{
  "model": "sound classifier",
  "spec_augment": false,
  "activation": "quick_gelu",
  "inner_norm": false,
  "layers": 8,
  "init": "lecun_normal",
  "residual_init": "none",
  "muon_scale": "spectral",
  "lr": 0.016,
  "nesterov": true,
  "lr_schedule": "wsd",
  "final_lr_fraction": 0,
  "adamw_weight_decay_other_params": 0.01
}
Rows from block 2 of a small sound classifier, named by matrix and row number. Rows with one number belong to one neuron. Each number is 128 + 32 x the weight over its row's rms, rounded and kept within 0 to 255. All counts start at 0.
After each neuron's rows are labels from the 100 clips, of 14976, where the neuron reaches its highest value: "top examples" is what is common among them; "peak in band" is the frequency band that holds the peak. Only what is clearly more common there than usual is listed. The data: short read English sentences (LibriTTS-R). In brackets: how many of the 100.
# fc1: MLP up (model.blocks.2.mlp.fc1.weight, 1920x320), inputs 0-159
# fc2: MLP down (model.blocks.2.mlp.fc2.weight, 320x1920, transposed), outputs 0-159

fc1.206 [ 87 101  70  71 126 122  81 189 147 167 121  64 140 112 171 168 149 175  76 179  97 169 137 156  94 118 121  92 108 165 105 115  90 169  87 148 185 134 148 140 108  92 117  90 150 186 111 174  88 131 111 169 194 129  95 127 107 143 105  76 130 124 146 149 168  74 170  95 145 106  57 165 122 153  97 130 136 154 135 164 146  48  69  49 163 124 121 125 136 119 141 236 141  86 131 120 106 113 142 114 195 153 110 117 124 214 176 128 158 156  95  68 135 143 131 108 125 100  82  63 135 158  75  85  91 155 122  84 111  87 115  93 136 135 166  98 103 129 134 149 116 134 154 169 146  66 163  71  99 119 138 155 134 138  96 101  70 148  66 110]
fc2.206 [112  93 112 110 142 106 156 130 168 112 107  96 112 132 130 113  83 141 109  95 141 102 120  79 123 135 144 117  80 101 152 127  99 164 192 118 157  22 168  59 160 167 127 144 103 113  94 135 115 162 139  87 109 141 125 136 108 116 104 150 147 140 173 152 125 118 188 150 135 140 132 160 178 179 134 132 169 139 166 149 128 116 154  96 104 141 107 139 174 112 127 116 108 136 168  96  93 139 107  96 130 122 169 149 154 122 132 100 123 149 114 148 102 130  94 111 130 144 141 159 148 115 167  79  89  95  94 154 119 194  58 127  98 121 170 159 120 130  84 167  93 146 159 121 171  73  73 122  96  97 128 130 127 125 112 144 197  92 119 196]
top examples: voice: female (86)
peak in band: 2000 to 4000 Hz (84)

fc1.741 [108 101 129 127 129  58 143 142 173 119  94 194  90 220 150 112 166 226 169 184  93 134 112  53 130 107 144 186 119 159 215 107  88 109 159 168  99 154 130 151 101 112 134 125 116 126 169 157  96 183 125 130 107 119 146 163 117 153 106 192 117 140 179 101  86 154 130 116 152 155  81 133 106 166 142 124 153  94  91 117 129 115 122 119 116 157 123 177 110  97 120 116 112 139  51 113  90 147 147 130 108 140 141  82 129 143 162  52 111 143 157 148 147  80 137 128 128  67  57 159 116 123 139  85 163 144 102 162 101 189 115 123  78 105 116  61 178 176 173 176 141 112 144 113 144 125 146 109 182 156 105 181  97 140 102 105 142 112 130 150]
fc2.741 [108 132 110 129 141 115  84 145  72  99  78 122 125 141 120 161 126 100 202 150 156 150 105 163  77 165 138  80 160 117 155 159  80 165 106 185 117 131 172 151  94 182 199 107 137 142 139 161 124 146 107 150 105 213 148  87 146  78 165 146 118  84 130 185 175 118  90 113 139 100 165 132  99 108 142 150 113 118 135  75 159 153 130 137 146  72  88 167 147 120 102 168 130 111 138 164 153 138  74 123 137 230  65 138 130 160  79 178 151  51  86 195 105 168 136 101 142 134 100 142 109 132 122 119 122 111 130 140 143  95 152  71  85 165 184  88  73  81 136 185  76 138 135 177  86 163 147 143 160 119  47 148 126  67  74 139 119 155 136 103]
top examples: voice: female (100)
peak in band: 4000 to 8000 Hz (100)

fc1.576 [ 86  98 153 100 113  93 136 130  83 122 148 123 162 178  45  95 149 136 149 133 125 121  88 118 131  98 134 136 117  75 167 129 127 129 199 116 130 184  91 132 117 146 131 191 124  87 136 165 120 116  88 102 132  90 126 137 138 134  97 150  73 191 135 115 143 127  74 130  94 140 145 122 133 137 150 131 123 150 137 144 118 148 141 124  76 128 121 119 159  86 114 168 140  96 118  97 114 161 146 141 117 120 126 154 115 102 120 119 168 104 101 160 109  87 137 117 180 154 126 152 140 156 130 149 102 212  82 146 122 181 165 156  40 152 112 110  78 104 124 124 128 156 131 145 109 168  98 106 111 119 172  85 156 119 148  99 126 167  94 146]
fc2.576 [181 126 150 144 153 136 110 125 135 137 134 139 125 135 106 197 138 165  86 129 108 130 113 127  69 116 163  66 128 159 153 138 163 136 145 113 133 148 144 179 190 121 106 161 125 103 111 133 134 118  96  96  96 137 115 135  91 115 176 157 156 181  54 202 174 155 147 124 128 157 145  80 124 144  89 169 145 137  87  99  67 157 117 139  99 145 117 137 153 137 143 122 152 137 187  99 115  99 138 118 133 112  59 132  79 113 115 125 111 185 111 189 143 148 155 160  82  65  72 154  99 158 116 120  66 132 194 160 119  90 100 180  81 148 149 139 147 112 155 110 140 162 159 161 140 155 139 129  82 113 111 117 167 177 138 109 100 184 130 102]
top examples: the word "you" (37)
peak in band: 4000 to 8000 Hz (89)

fc1.332 [150 105 164 129 144 102 139 171 120 144 114 138  97 179 123  90 138 121  89 135 120  81 148  79 104 170 178 141 173 147 184 117 174 167 120 157 110  91  70 184 114 139 132 118 118 131 184 149 123 155 130 115 171 122 103  98 143  79 145 115 121  85 160 161 138 104 108 100 167 107 160  85 126  78 119 132 173 119 137 168 157 202 126 146 119  98  63 111 203  46 121 142 148 147 114 145 103 110  59 111 164 138 126 156 128 151 100  87 150 121 149  68 165 141 152 134 173  55 150 111 101 118 142 134 126  78 121 175 153 187 118 109  93 109 113  86 110 116 113  98 157 128 163 148 169 135 167  78 173 120 128 107 123  75 134 113 144 158  95 136]
fc2.332 [117 141 118  88 100  96 121 178 145 114 158  93  81  57  79 177 126 143 120 114  75 171 167 137 128 195 136 103  87 162  75 115 112 130 124 161  96  73 124  90 164  84 112 136 147 113 144 160 120  79 139 119  99 138 163  82  67  89 100 109 178  89 170 179  62 120 132 145 131 129 144 112 158 118 134 125 104 181 146 163 157 132 216 178 143 124 130  90 148  72  78  77  99 155 178  58 121 154 152 132  95 129 110 127 131  72  77 119 114 102 130 150  89 131 196 147  70 122  92  72 119 118 115 137 195 141  61 101 162 101 165 137 148 122 155 154 132 104 103 143 126 152 120 160 109 164  95 136  93 185 107 117 140 101 159 176 146  64 124  98]
top examples: voice: male (97)
peak in band: 4000 to 8000 Hz (100)

fc1.443 [159 121 159  78 145 147 115 133 110  96 195 150 151 129 175 158 119 145 122 116 162 196 118 159 128 126 152 101 120  88 159 107 105 111  78 121  71 131 183 132  89 144  99  94 102  70  70 122  98  81 100 119 113  98 133 113 153 146 114  96 122 124 159  96 128 101 110 110 103 147 160 189 129 202 175 182 162 161 157 151 123  96  77  84 116 183  92 131 139 117 154 189 161  89 168 174 121 137 162 159 166  80 115 106 136 153 161 134 111 111 185 110 141 113  92 100 152 102 103 136 136 139 108 156 124  85 186 111 174  74 182 165 126  78 111 169 132 184 184 120 143 153 118 200 162 165 119  81  78 112  95 102 174 156 122  97  94 131 180 135]
fc2.443 [131  97 115 139 117 158 135 135 119  80 159 137 149 195 124 134 142  97 107 101 123 178 127  93 158  45 109 187  71 250  81 139 138 155 177 129 151 119 163  98 132 153 143 165 139 143 129 152 148 141 132  89 127 119 160 140 160 170 129  97 105 130 108 186 149 109  94 121 127 148 136 165 186 119 150 166 187 116 119 102 114  69 114 107 125  69 126 183  90 164  83 130 160 180 131 142 133 165 178 126 175 126 190 135 136  62 111 120 114 214 123 171  63 108 107 109 121 156 137  97 130 131  86 141 167 140 113  82 168 126 115 165 146 109 139 148 112 104 145 104 124 136 139  96 108 120 111  66 148  95 155 116  61 161 127 110 180 130  99  91]
top examples: voice: male (77)
peak in band: 1000 to 2000 Hz (37); 500 to 1000 Hz (33)

fc1.195 [136 136 130 104 180 137 161 122  49 141 175 137 153  58  84 145 165  99  95  72  80 161  72 167 166 131  21  72 170 153 101 133 101 122 165 127 157  90 185 113 163 126  80 111 116 138  92 126 137 123 134 124 147  73 141 139  84 143 161 100  75 100 133 145 147 132 126 111 124 186 150 105  87 114 133 176  99 108  99  83  96 153 157 121 186 111 168 112 159 173 130 168 114 129 134 123 121 198 204 150  72 122 141 110 117 132 170 141  94  72 101 123  95 108 165 120  93  92 148  48 126 116 140 109  94 149 109 143 163 157 194 172 132 129 103 131 139 131 165 170 116 175 150 114 146 134 124 130 118  74 104 175 119 152 116  99  80 149 171 126]
fc2.195 [184  87 143 159 110 140 110 191 129 150  97 163 163 147 118 127  71 134 112  98 116 114 179  85 184  94 108 148  89 117  92 148 154  87  93 135 169 147 124 166 132 132 101 133 118  68 142 101  68  71 104 116 193 176  94 100 117 139 213  95 130 134  67 116 118 100 162 110 139  82 155 176 163 186 163 121 151 122 154  72 113 182 117 117 111 115 147  86 159 128 119 120 125 209 155 105  92 175  91 148 125 168 151 129 147 109  97 147 121 137 171 149  87 127 135 103 179  77 185 133 129 128 103  72 143 118 145  91 161 160  95 113 154 129  66 199 110 113 139 136  91 155 165  75 144 135 114  73 180 129 140 168  85 129 118 167 125 155  54 105]
top examples: voice: male (93)
peak in band: 0 to 250 Hz (81)

fc1.474 [170  82 109 132 100  53 122  93 129 156 160  76  93 165 110 156 123  88 121 129 150 156  94 144 119 146 170  63  92  85  90  42 153 136  92 152  85 127 124 123 141 119 154 155 186 146 111 169 105 107 163 137 114 105 122 145  81 133 176 120 214 149 132  95 102  99 114  81  38 155 164 199 155 121 135 113 120 134 132 134 199 152 154 185 103 164 158 174 114 143 151 130 126  95 164 158 138 109 114 111 153 147 187 134 171 156  43 139  95 119 161 111 140 146  81 168 118 143 165 115 107 172  62 131 134 114 102 179 151  77 156 142 147  69 164 112 188 139 154 158 130 124 101 134  81 131 129  96 133 185 140 108 145  71 110 126 166 157 122 131]
fc2.474 [115  92 211  47 120 131 107 126 113 121 174 110 101 163 133 119 133 134 135 126 163 168 145 121 112 133  92 166 153 148 106 145 137 108 135  94 119 171 111 148 103  89 114 136 115 140 130 121 103 124 133 103 141 181 158 181 136 115 149 188  72 137 168 193 196  97  81 189 117  63 103 133  98 119 158 112 165 113 140 101 132  81 117 100 139 158  56  95  94 135 139  78 114 136 100 189 102  86  56 116 121 100 190 166 121 139 173 124 154  54 189 129 164 121 125 128 164 158 121 123 147 147 100 160 168 134 136 135 139 132  97 128  91 123 173 145 120 100 111 127 137 113 114 128 128 144 113  89 159 103  80  59  85 125 162 148 119  92  76 118]
top examples: voice: male (72)
peak in band: 4000 to 8000 Hz (64)

fc1.15 [125 163 105 120 140 105 111  97 149 111 212 186 104 154 106 101 156  78 133 136 142 136  87 131 107 116 115 108 102 131 173 117 153 185 116  82 145 105 107  95 162 113 147 141 141 121 110 159 151 122 115 171 111 114 145 185 107 172 123  96 106  85  97  77 150 127 141 122 164 180  76  68 146 104 142 132  98  82  98 174 151 161 135 152 117 156 111  57  99  65  97 137 124 101 181  74 126 133 171 158  65 125 142 116 122 140 134 132  91 151 128 126 124 150 112 105 110 151  97 154 167 165 145  85 109 146 154  80 119 135 190 147 124 141 126 104 107 137  98 185 144  88 119 152 117 134 161 199 139 128 176 140 179 114 157 156 117 124 121  94]
fc2.15 [155 150  48  54 113 117 131 170 126 158 169 165 140  98 115 146 147 128 106 112 156  95 118 100  89  95 181 170 156 169 109 107 171  96 147  96 132 146 107 106 160 156 128 146 128 100 107 108 115 158 154 155 119 147  99 144 174 100  73 136  92 160 133 187  60 154 105 149 163 148 206 144  82 115 163 157 122  97 145 138 112 125  92 149 109 180 123 134 130 125 114 158 114 171 139 163 132 164  88 135 147 138 147 184  89 106  84 118 148 120 159  86  45 135 114 172 102 161  74 109  64 134 133  89  80 186 152 122 107  99 127  92 174 104 129 123  87 108 180 111 110 102 168 102 143 134 154 136 118 123 112 124  73 148 143 180 105 128 132  83]
top examples: voice: male (91); the word "of" (34)
peak in band: 4000 to 8000 Hz (100)

fc1.440 [ 96 107 115 140  79 150  87 130 120 157 143 139 104 134 185 126 120 103 120 122 158 118 146  78  75 166  80 149 170 125 149 115  96 169 181 176  92 113 134  96 140  82  98 185 142 116 126  98  91 160 121 117 137  85  83  94  96 190 124 142 108 131 163 139 164 165  86 148 174 121 127 118  88 143  75  81  94 210 139 139 188 147 109  95 164  66  71  93 121 136 160 124 169 210 129 132 142 143  93 164 124 155 146 168 112 113 101 148 100 173 113 148 120 170 205 142 110  96 100 166 161 131 153  86 107 121 176 130  85  93  95 142 143 138 180 103 143 141 123  99  71 131  98 117 115 187 138 186  60 127 112  87 166  88 173 133  94 148 140 158]
fc2.440 [ 98 139  97 170 125 160 134 156 129 149 189 124 135  93 118 140 125  97 140 151 118 165 151 144 145 145  99  90  48  70 152 125 123 138 137 112 126 124 127  47 104 179 140 124 130 100 129 220 109 212 122 167  68 170  76  62 137 144 154 101 206  91 129 169 131 100 147 122 105  88 120 214 125 134  94 183 130 141 147  98 161 129 135 175  95 129 123 139 115  69 172 195 107  59 143 145 128 123  67 184  78 138 134  83 116 113 133 140 119 106 142  97 159 136 137 142 153 156 143 186  97 111 101 111  87 139 129 136 128 148 120 142 119 170  97 133 104 161 148 102  97 105 127 144 143  86 128 126 156 105 103 170  58 136 133 129  85 164 143 121]
top examples: voice: female (94)
peak in band: 2000 to 4000 Hz (81)

fc1.179 [211 142 109 116 159 137 108 112 141 118  73  93 129 157 117 154 117 115 120 185 130 151  58 108  88 113  70 154 119  77 198 129 190  70 135 105  93 158 115  97 147 155 170 135 157 132  97 113 180 150 157 113 122 123 161  69 134 125 108 200  95  95 146 122 162 134 168  73  99 186  88 117 133 125  88  81 122 149 105 159  96 105 124 175 152 141 172 121 130 178 139 147  93 192  99 170 130 178 161 154 126 112 128 166 114 144 167 152  89 151 109 104 147 143 158 124 121  68 139 162 102 156  31 144 108 113 101 131 132 150  56 115 102 135  74 127 165  87  77 128 114 102 150 128 143 141 100 131 186 126 138 139  88 142 126 106 143 170 107  93]
fc2.179 [134 132 130 131 155 144 213  96 128 132 134 165  65 144 121 114 126 127 127  63 169 142 143  68 158 167 135 151 133 143 167 247 109 130 175 142 142 130  47 120 128 135 146  99  74  62  71 135  86 114 107 157 103 130 127 101 111 150 156 133 133 155  83 140 165 163 115 131 114  88 113 131 149 108 139 166 215 117 136  77 149 122 141 142 105 145 129 131  99 123 113  80 171 150 136 151 120 103 114 117 144 177  60 145 151 127 119 148 125 126 176 168 184 175 168 104 136 110 146 132 123  90 171  48 112 173 114  87 122 130 119 146 183 186 101 128 142 131 125 124 144 137 128 135 125 140 106 142 148 142 137 160  79 102 173 178 127  99 141  98]
top examples: voice: male (89)
peak in band: 0 to 250 Hz (87)

fc1.626 [105 136 164  84 159  54 106 149 120 171 150  80 104  82  79 121 113 142 152 124 138 186  75 116  80  79  67 150  56 154 110  74 136 172 112 168 153 131  81 100 118  80 136 135 147 105 134 111 124 108 190 142 132 175 158 121 150  59 146 131 163 106 131 129 112 119 128 116 133 149 159 109 141 101  87 101 145 167 163 132 138 130 135 133 160 140  97 153 100 133  96  75 153 148 175 176 126 168  73 141  95  51  91  63 112  75 201 152 105  92  83 155 127 120 117  94 137  91  88 101  95 146 145  65 141 127 142  85 104 156 112  59 125 161  96 139 155 155 126 143 150 179 142 120 184 123 153 167 152 126 119  96 182 145 159 184 181 133 174 150]
fc2.626 [134  91 142 141 165 107  85 182 142 135 132 165 153 128 134 129 148 139 129 190 116 182 184 168 148 161 165 109  72 132 159 186 109 184 138  52 185 107 106 157 152 143 136 153 109 101 129 157  90 122 171  82  91 147  69  81 146 119  71  73 129 156 102  46 117 139 162 151  83  84 122  98  89 116 142 136  90  90  84 135 130 119 110 135  89 149 126 126  43 136  70 105 183  69 151 124 106 156 144 129  84 144 114 120  92 109 131 112 199 110 141 107  93  80  90 122 135  99 144 130  75 169  97 103 130 129  95 152 136 124 145 112 151 111 117 147 110 209 108 184 147 179  99 153 180 131 105 137 111 100 198 147 158 190 159 122 120 164  92 125]
top examples: voice: female (84)
peak in band: 4000 to 8000 Hz (88)

fc1.687 [135 160 177 130  73 152 141 111 140 125 115 168  78 126 146 137 168 123 161 145 111 144 149  90 150  74 165  94  88 120  89 129  72 126 185 122 144 156 160 170 110 128  90  84 166 103 116  79  92 171 153  98 114 163 146  82  80 154 203 114 157 139 105 128 106 138 106 143 143 125  98 117 108 131 163  97 169 105 126 169 138 153 147 183 113 149 131 166 163 143  81  85  86 138 119 164 103 172 149 161  91  68 134 157 121 136 139  88 105 132 160 107  99 134 144 188 116  63 136 142 183 139 177  86 137  85 147 137 107 131  96  83 103 114  88 161 105 115 139 197 154 161 136  73 112 116 106  66 138 158 136 135 177  87 123 161 168 140 156 102]
fc2.687 [ 55  71 142 139 160 116  71  92 124 111 144 141 124 147 114 152 125 160 151 157 102 140 120 162  91 133 121 121 109 168  91  96 151 182 192 110 130 106 128 141 119 132 135 169 102 129 179 107 161 142 172 135 103 112 138 111  93 173 159 140 100  75 155 145 230 119 160 155 140 141 150 124 116 140 135 150  98 115 109 180 166 107 159  91  98 114 127  97 166 127 122  48 121 155 105  85 152 104 201  84 113 127 101 156 147 166 145 160  69  96 148 174  77 202 160  83 166 156 115  86 116  97 117 126 147 122 183 120 110 149 161 102 121  85 145 123 163 127 176 125 152 195 164  70 142  86 181  89 103 155 119 158 141  95 105 136  97 121 113 126]
top examples: the word "and" (27)
peak in band: 0 to 250 Hz (58)

fc1.628 [ 99 174 147 101 126 124  93  80 144 119 114 100 113 202 133 163 111 146 120 199 163 127  78 110 134  99 133 129 109 103  96 172  60 149 166  59 124 157 119 135 144 138  85 114 143 130 108 125 116 126 166 155 130 137  99  49 165  78 119  95 157 131 166 123  79 109  91 190 144 130 141 146 120  91 111 127 169 114 138  82 141 163 181 122 164  82 139 168 120  96 100  88 179 140 105 136  96 181 106 223  88 167 150 131 123 105 134  98 107 120 151 126 112  93  78 130 117 100 110  79  69 152 173  63 145 180 118 135 137 129 109 122  95 126  96  87 140 102 108 159 140 117 106 140 102 140 168 116 105 164 113  83 141 147 116 124 140 151 134 118]
fc2.628 [ 92 128 132 139 121 153 111 123 125 122 156 142 135  99 146 102 113 165 115 141 162 137  84  67 137 190 107 104  64 118 191 136 177 133  88 198 159 195 155 102 119 164 164 136 134 137 132 130 106  87  96  82 115 143 157  80 174 150 137 134 124  51 134 204 178 166 119 110 148 117 121 165 145 172 133 115 113 111 124  96 156 130 130  76 139  85 119 153  83 123 100 151 129  44 107 152 122  82 157 144 110  84 164  13  91 205  78 159  83 127 174 109 118 125 128 114 171 112 112 143 179  65  79 119 117 168 180 150 137 189 137 128  98  77  91 139 185  96 116 180 111  71 107 140 126  61 145 121  98  78  96 117 120 114 165 142 114  71 101 119]
top examples: voice: female (90)
peak in band: 4000 to 8000 Hz (97)

fc1.130 [163 134 130 143 155  73 124 178  92 108 136 100 148 137 135 127 172 129 142 105 182 121 107 114 153 160 149 105 114  82 175 133 173 109 134 137 114 168 105 125 104 132 131 157 147 156 111  71 129 149 144 119  87  83 177 107 119  87 187 103  85 119  85  87 121 113 107  95 147 155 137  98 117 189 140 144  76 168 108 107 139 125  90  96 140 145 117 125 137 178 173 209  75  89 142 114 104 101  97 133  48 116 155  77 128 132 108 113 115 104 113  38 170 151 119 159  75 135 166  61 139  62 145 132 159 113 167  99 135 102  50 170 121 115 147 131 151 132 196  92 142 148  84 105 119 102  77 151 119 192 178 160 175 138 167 110 117  92 153 123]
fc2.130 [153 117 140 101 161 110 132 114 166 130 164  85 107 117 151 126 205 131 140 126 182  78 122 154  98 193 101 127 123 116 157 109 109 147  74 126  78  81 106 114 105  96 132 104  87 145 171 103 114 175 140 182 115 170 112 161 146 148 145 132 138 162  78 137 152  95 162 111  94 177 138  76  94 115 157 132 121  87 118 158  50 168 152 140  68 155 138 161  92 175 137  92  99 112 100 119  93 153 157 125 106 107 166 123  99 113 154 128 121 146 154  94 123 112 116 140 120 190 159 116 102  51 134 137 122 149 159 141  64 120 201  73 147 122 156 175 175 108 139  94 150 134 140 124 172 153  77 139  74 129 164  80  96 146 179 143 199  71 169 171]
top examples: the word "and" (27)
peak in band: 0 to 250 Hz (100)

fc1.297 [134  84 153 109 111 149  90 166  51  47 122  97 123 152 149 160 125 115  87 163 169 127 136 137  70 100 133 147 169  78 128 153 108 124 133 130 153  79  86  99 107 185 112  83 111 136 155 102 104 137 121 100 125 125 190 152 151 104 147 145  72 125 138 117 190 103  79  91 132 121  89 105 170  75 105 194  85 138 145 133  96 160 214 191 178  73 135 147 125 130 135 109 160  99 125 153 138 204  97 170 111  94 146 144 160 107  93 138  95 102  72 164 135 150 127 120 126 139  97  88 146 170 156 150 105 133 145  90 110 132 130 104  91  99 126 127 138  59 121 126 142  79 206 165  91 135 133 108  82 132 130 115 145 115 148 146 126 136 145 136]
fc2.297 [108 160 201 134 160  94 115 153 151 134 103 137 119  67 166 104 196 180 127 160  69 140 104 154 168 157 146 119 110  82 121 205 148 132 139 174 138 170  60  77 128 165  81 146 145 136 175 132 135 103 144 127 135 100 132  84 126 105  69  98 140  75 120 109 143 157 111  85 160 137 158 135 107 138  42 145  71 104 159 127 104 140 108 115 134 133 147 184 157  74 122 143 152  93 140  77 142  82 137 148  66 140 146 128 162 120 114  59  96 133 127 145  61 135 121 155 206 125 121 163  96 107  92 156  78 156 115 130 121 170 100 144 109 130 129  84  97 126 117 136 126 164  53 124 138 129 105 120 142 116 131  86 169 110 232 122 135 161  89  76]
top examples: voice: female (85)
peak in band: 0 to 250 Hz (54)