config = dict(
    model='sound classifier',
    dataset='short read English sentences (LibriTTS-R)',
    train_examples=26041,
    n_mels=64,
    hop_length=320,
    input='log_mel',
    spec_augment=False,
    win_length=400,
    targets=['voice'],
    num_classes=2,
    arch='fnet',
    norm='layernorm',
    norm_position='post',
    activation='quick_gelu',
    mlp_ratio=6,
    parallel_block=False,
    inner_norm=False,
    patch_size=[8, 16],
    layers=8,
    width=320,
    positions='sincos',
    mixing='cutmix',
    loss='cross_entropy',
    init='lecun_normal',
    residual_init='none',
    optimizer='muon',
    muon_scale='spectral',
    lr=0.016,
    momentum=0.9,
    nesterov=True,
    orthogonalizer='newton_schulz_5',
    adamw_lr_other_params=0.0013,
    steps=21600,
    batch_size=64,
    epochs=53.1,
    lr_schedule='wsd',
    decay_fraction=0.3,
    final_lr_fraction=0,
    warmup_steps=1080,
    weight_decay=0.01,
    adamw_weight_decay_other_params=0.01,
)
Rows from block 4 of a small sound classifier, named by matrix and row number. Rows with one number belong to one neuron. Each number is 128 + 24 x the weight over its row's rms, rounded and kept within 0 to 255. All counts start at 0. Numbers have three digits each.
After each neuron's rows are labels from the 100 clips, of 14976, where the neuron reaches its highest value: "strongest on" is what is common among them; "peak in band" is the frequency band that holds the peak. Only what is clearly more common there than usual is listed. The data: short read English sentences (LibriTTS-R). In brackets: how many of the 100.
# fc1: MLP up (model.blocks.4.mlp.fc1.weight, 1920x320), inputs 107-213
# fc2: MLP down (model.blocks.4.mlp.fc2.weight, 320x1920, transposed), outputs 107-213

fc1.724:128113145196135107126164126105118090087159154153138107119161143136143121096135116118154159123126107121116142092135117128078125107104133167139058136122102083125108108147110157126134160159100155122094096096116102145133146094136116137166132149119120140115112136080118164118115133102176116121153108115076106152100120115141077
fc2.724:128108157187122086146109107123088118113119151140112084149110145060110143137123171115163174148158125144120133153131144098068185121106134116131164134128072129164126098140135141164146138140131154154113128099174146123126116154095071156122109124135098142098151127156133125145123152146141144093109110118133182154109062085142108
strongest on: voice: male (95)
peak in band: 4000 to 8000 Hz (100)

fc1.465:124131074100135137149133096137142128123102105114136118112088151126156098106113101089075101132121157148163125088137129156087074131135150091143105132128154098079119119125122122162148184137133134147118120126161103123104128131149098134104114165134109129172159114102127089120097130120096098141141140126111099124161143149160164
fc2.465:171134165119130109117121134130127116081152133086116112142135115163127118117123132132101112153139144156135131136128140113143114169136127112140132141164161153077114146129132084130126122146094097096133140126173093142122136140106144133120139127123123151112143140147145095124096127140118149092147161154114114127132152146104132
strongest on: voice: male (100)
peak in band: 250 to 500 Hz (87)

fc1.349:108143124134134113100137136112164150112148102138124140107148136133131173086123144150162153096109132109128156147160090087138123161155106094143158114130134135136154118156144116092072142150113132109136132167133123135151151168095120141182218131150133120145142147132115121120118056146115119128156131098142075100123118112090116
fc2.349:156155117107117102153156145118147174099118121117145102135150102104114130117130141133110123152113102149159103155122129145120157110122127125170124145151125109104104142088146148124102126131125117117104165096140149127150109108144154150138164094133143138146147095140074191119115116149079144129113092149119161078110096149136074
strongest on: voice: female (93)
peak in band: 250 to 500 Hz (89)

fc1.546:075110144149131165095098120149130144101152123127200079123159082120164112131113129134143102147095125157152133107126075149118083130142129115095151099131118109128145135111121121076123105137117107113113117155138097122160145128121089115134096094099140132108095113172133156105126146095117155104127092165137118133118099152159098
fc2.546:153102137135123132147096139111129143123130120121127081124150096124113139102118117125121103155174102105123113157112103135099145148124122125154148126112165131148075126129179128125158199193091124159148062118060074118113169101108136134127142159139140098129119116130077102087137127167140130106129122125083118155160125185107141
strongest on: voice: female (99)
peak in band: 2000 to 4000 Hz (100)

fc1.229:115143127166162119156086144121130121123090119151082081142138150122100115126138118111136157140119147087177155136111159161147107123112121083119116160121130145125095177149120116149118132150126111091134137111105159085142108111094096115138082135113150114136146160121131152144128104125109126128112170062139121180100169136140151
fc2.229:129139106111097120111133097144127164129108122133134154125139184110106120089158147137154102124124157103123118150137112127125128091117129150128149151136138138120138110101154106143148144132145110155185149122149114128105107113108124132156148149129132119140112117120129143129136150155104098121167126113121148139120154125105150
strongest on: voice: male (95)
peak in band: 0 to 250 Hz (97)

fc1.394:163144103146159110095131163118123104157120131089167129145148143120100088106142130145133147111137105143140100074148131133147101097136097176142115160104121090133138103115174171120099103135095176122173145129083182127131122145153129152136126165088095096111112162149117063114143136123144085117130138105171167099155152124158074
fc2.394:149141131119176127114090113110133175084151101117151122089117152113144076127166099083123150103100119144118101096126168130134143132101127085128135130094102116135139117154140137142138125139175166159147126106118110075138148153159116137103115096120105156150140140134121124175123104107133104092105119132111144126117149135117153
strongest on: voice: male (100)
peak in band: 4000 to 8000 Hz (94)

fc1.659:148169079113115121159101118127138138117118139096132132120114103126117108132129142141172127135150157140149134122114140141108137148144114105095141110123100134117144129092139125116125125094131166151123132112129147157160074095080120095120090140091116110170106114141120138146144107110114127141150099152092148149136082146157098
fc2.659:109142168148112138129105148124105139118127134103120110151116150162136116107151139120103126121176144131131163155093137106141093140153134118117128155117195107137137154142146123110132155158142154137140161138149170072130158136153160075130104122148153096145131123154137193112163149150118098101115114078132140157103126103117121
strongest on: voice: male (94)
peak in band: 2000 to 4000 Hz (98)

fc1.658:116133138154123135110104168156100132092126112143127084125149129167099124122151156137103083053115132155123109154081074126125122140156108099114133156100148102120108150128113129216120103147141149151131132124105126170119087112112127139169111109106100135110122117171159146087105140142114120123138090118085136118162130112160153
fc2.658:133113201161087134177122111138181128161160113141123132110059098103128128153156133126128119132123125119134112089134120111129126118157118151124130122158158124093164150168117148110102125125120087112115134122171135122161164092116113150136191143113148138099115179108145133152130122084153124123115110078120156140078079123097107
strongest on: voice: female (100)
peak in band: 2000 to 4000 Hz (99)

fc1.713:131110109115134120085150145114100109104149079130121122135147180164118115117084113151122165124128094097088154140116153112132123158104111102137139147158144159120146151131077108143139148130142145135163175130106121131070094101166137109115149168114086139113123139132105084141102135115195168142171143132149136129165085126134137
fc2.713:090131128145123150132089156153156176109114136138101108115163075107128098114123126125128161144104078133135117102112148160150100115128123093106125116118128135105128129082135134111171142128109113117127101135132140105171122110121110113113139102136151105126128150135165147113142116115150133100157139115090147128176131163103159
strongest on: voice: male (96)
peak in band: 4000 to 8000 Hz (98)

fc1.726:118145108148103149109124167131125145156103159119127110100106127125141175105143134106135147134105112164123139117120145050102124121114143084153125105137094119140122118151110121123140089141092138122065127081167128154113109141179153119149118070128113128109159100126099136117136116128121160111155141116157177151126160135151113
fc2.726:109095132137143156153166149127155120139153101136100138147125123122137153132162104123156128085092134101141125135147154126167155166129116076116077129091120165152127131156097128101115158089150077110099120152092107144126131120137077144122118130113166133128096154118145093149129134133134121107081122092169110097093106161143100
strongest on: voice: female (98)
peak in band: 250 to 500 Hz (75)

fc1.350:136118166142111105114101144135110119128151087155095161097148114143109127121123113119091134139109104136159112166122115113155125150141151130108142136125167136137100100124137097134160105137133157151099143144146113121101155145091138125143108164138094146050139113140075133081103147161167161129135108105091166099121138144119098
fc2.350:156123142138163127143134146105129146135167103110125109130183160111166133167120091124156153148107138189117142136128094195144153159095122112080159142110135092121115138108121167094126135131115165105126159136141122122112159119195098103106115114130112095079108135099146177113105156105126072099148147082141121159110151103169174
strongest on: voice: female (85)
peak in band: 4000 to 8000 Hz (97)

fc1.732:125097140124118151161114139076124128133150082161104126158142105222136114138142131108119118123148138140138131125135115127148136117131133101141097162142109140104168129129130087117095197106160098156167146146133129114101148109167110096155146141129122111145141142121144109130147127140095117126104135113147128116110135141128122
fc2.732:115125134062123134152161141100142143082148121135121141158166084113083176146134151121130097130177098108095127135145130125148165128139169153138138095172143125179104144111140084129111140103114152140137167135120110119142136133151146103165170111142123122158143115099114126106136096167156133151086175115130092094119112151140149
strongest on: voice: female (84)
peak in band: 0 to 250 Hz (100)

fc1.615:168158166120127160115092138118093150091139151123130131186182146113144092103125123135111085117159124142132170130150155138150125102114169114174113122105144129152079149133125153134095114163118158117110148133135121104150147138153142147125131127133104107135100149131183116139137163125104167122120117109124149137129124154143090
fc2.615:126116132137109122171161121174140124155153102119105183136101139104121096106141118073162162120146120114159119158153107111110126150093146128099134138102136148160125085130118153110142127092138099113139138117138142122083098139111092105110186113150120149100097122099175133120172077092170107158118125096150087144107079104179147
strongest on: voice: female (100)
peak in band: 4000 to 8000 Hz (100)

fc1.435:155129160100149129095140151107152103126144130118121070132164161163070130126141116139125145175136126103152100153122097139151127098142079166108124097194133127122101132113093133144132108089122151150117153107077084127099135120137147179137142125163162108091087110142115161138142121105140128144159139095085142143142140125125097
fc2.435:117111153151160204128150145150116108119115139160154152143128129129111145122114147143119090143122171157129154103157129118089108121116111082159148129088144134126115142158089113110132131123117111129136098170105118130142079119131119087098143125131145133155152107120118126208143126110137119161149123123166121139143186140095129
strongest on: voice: male (94)
peak in band: 500 to 1000 Hz (37); 1000 to 2000 Hz (32)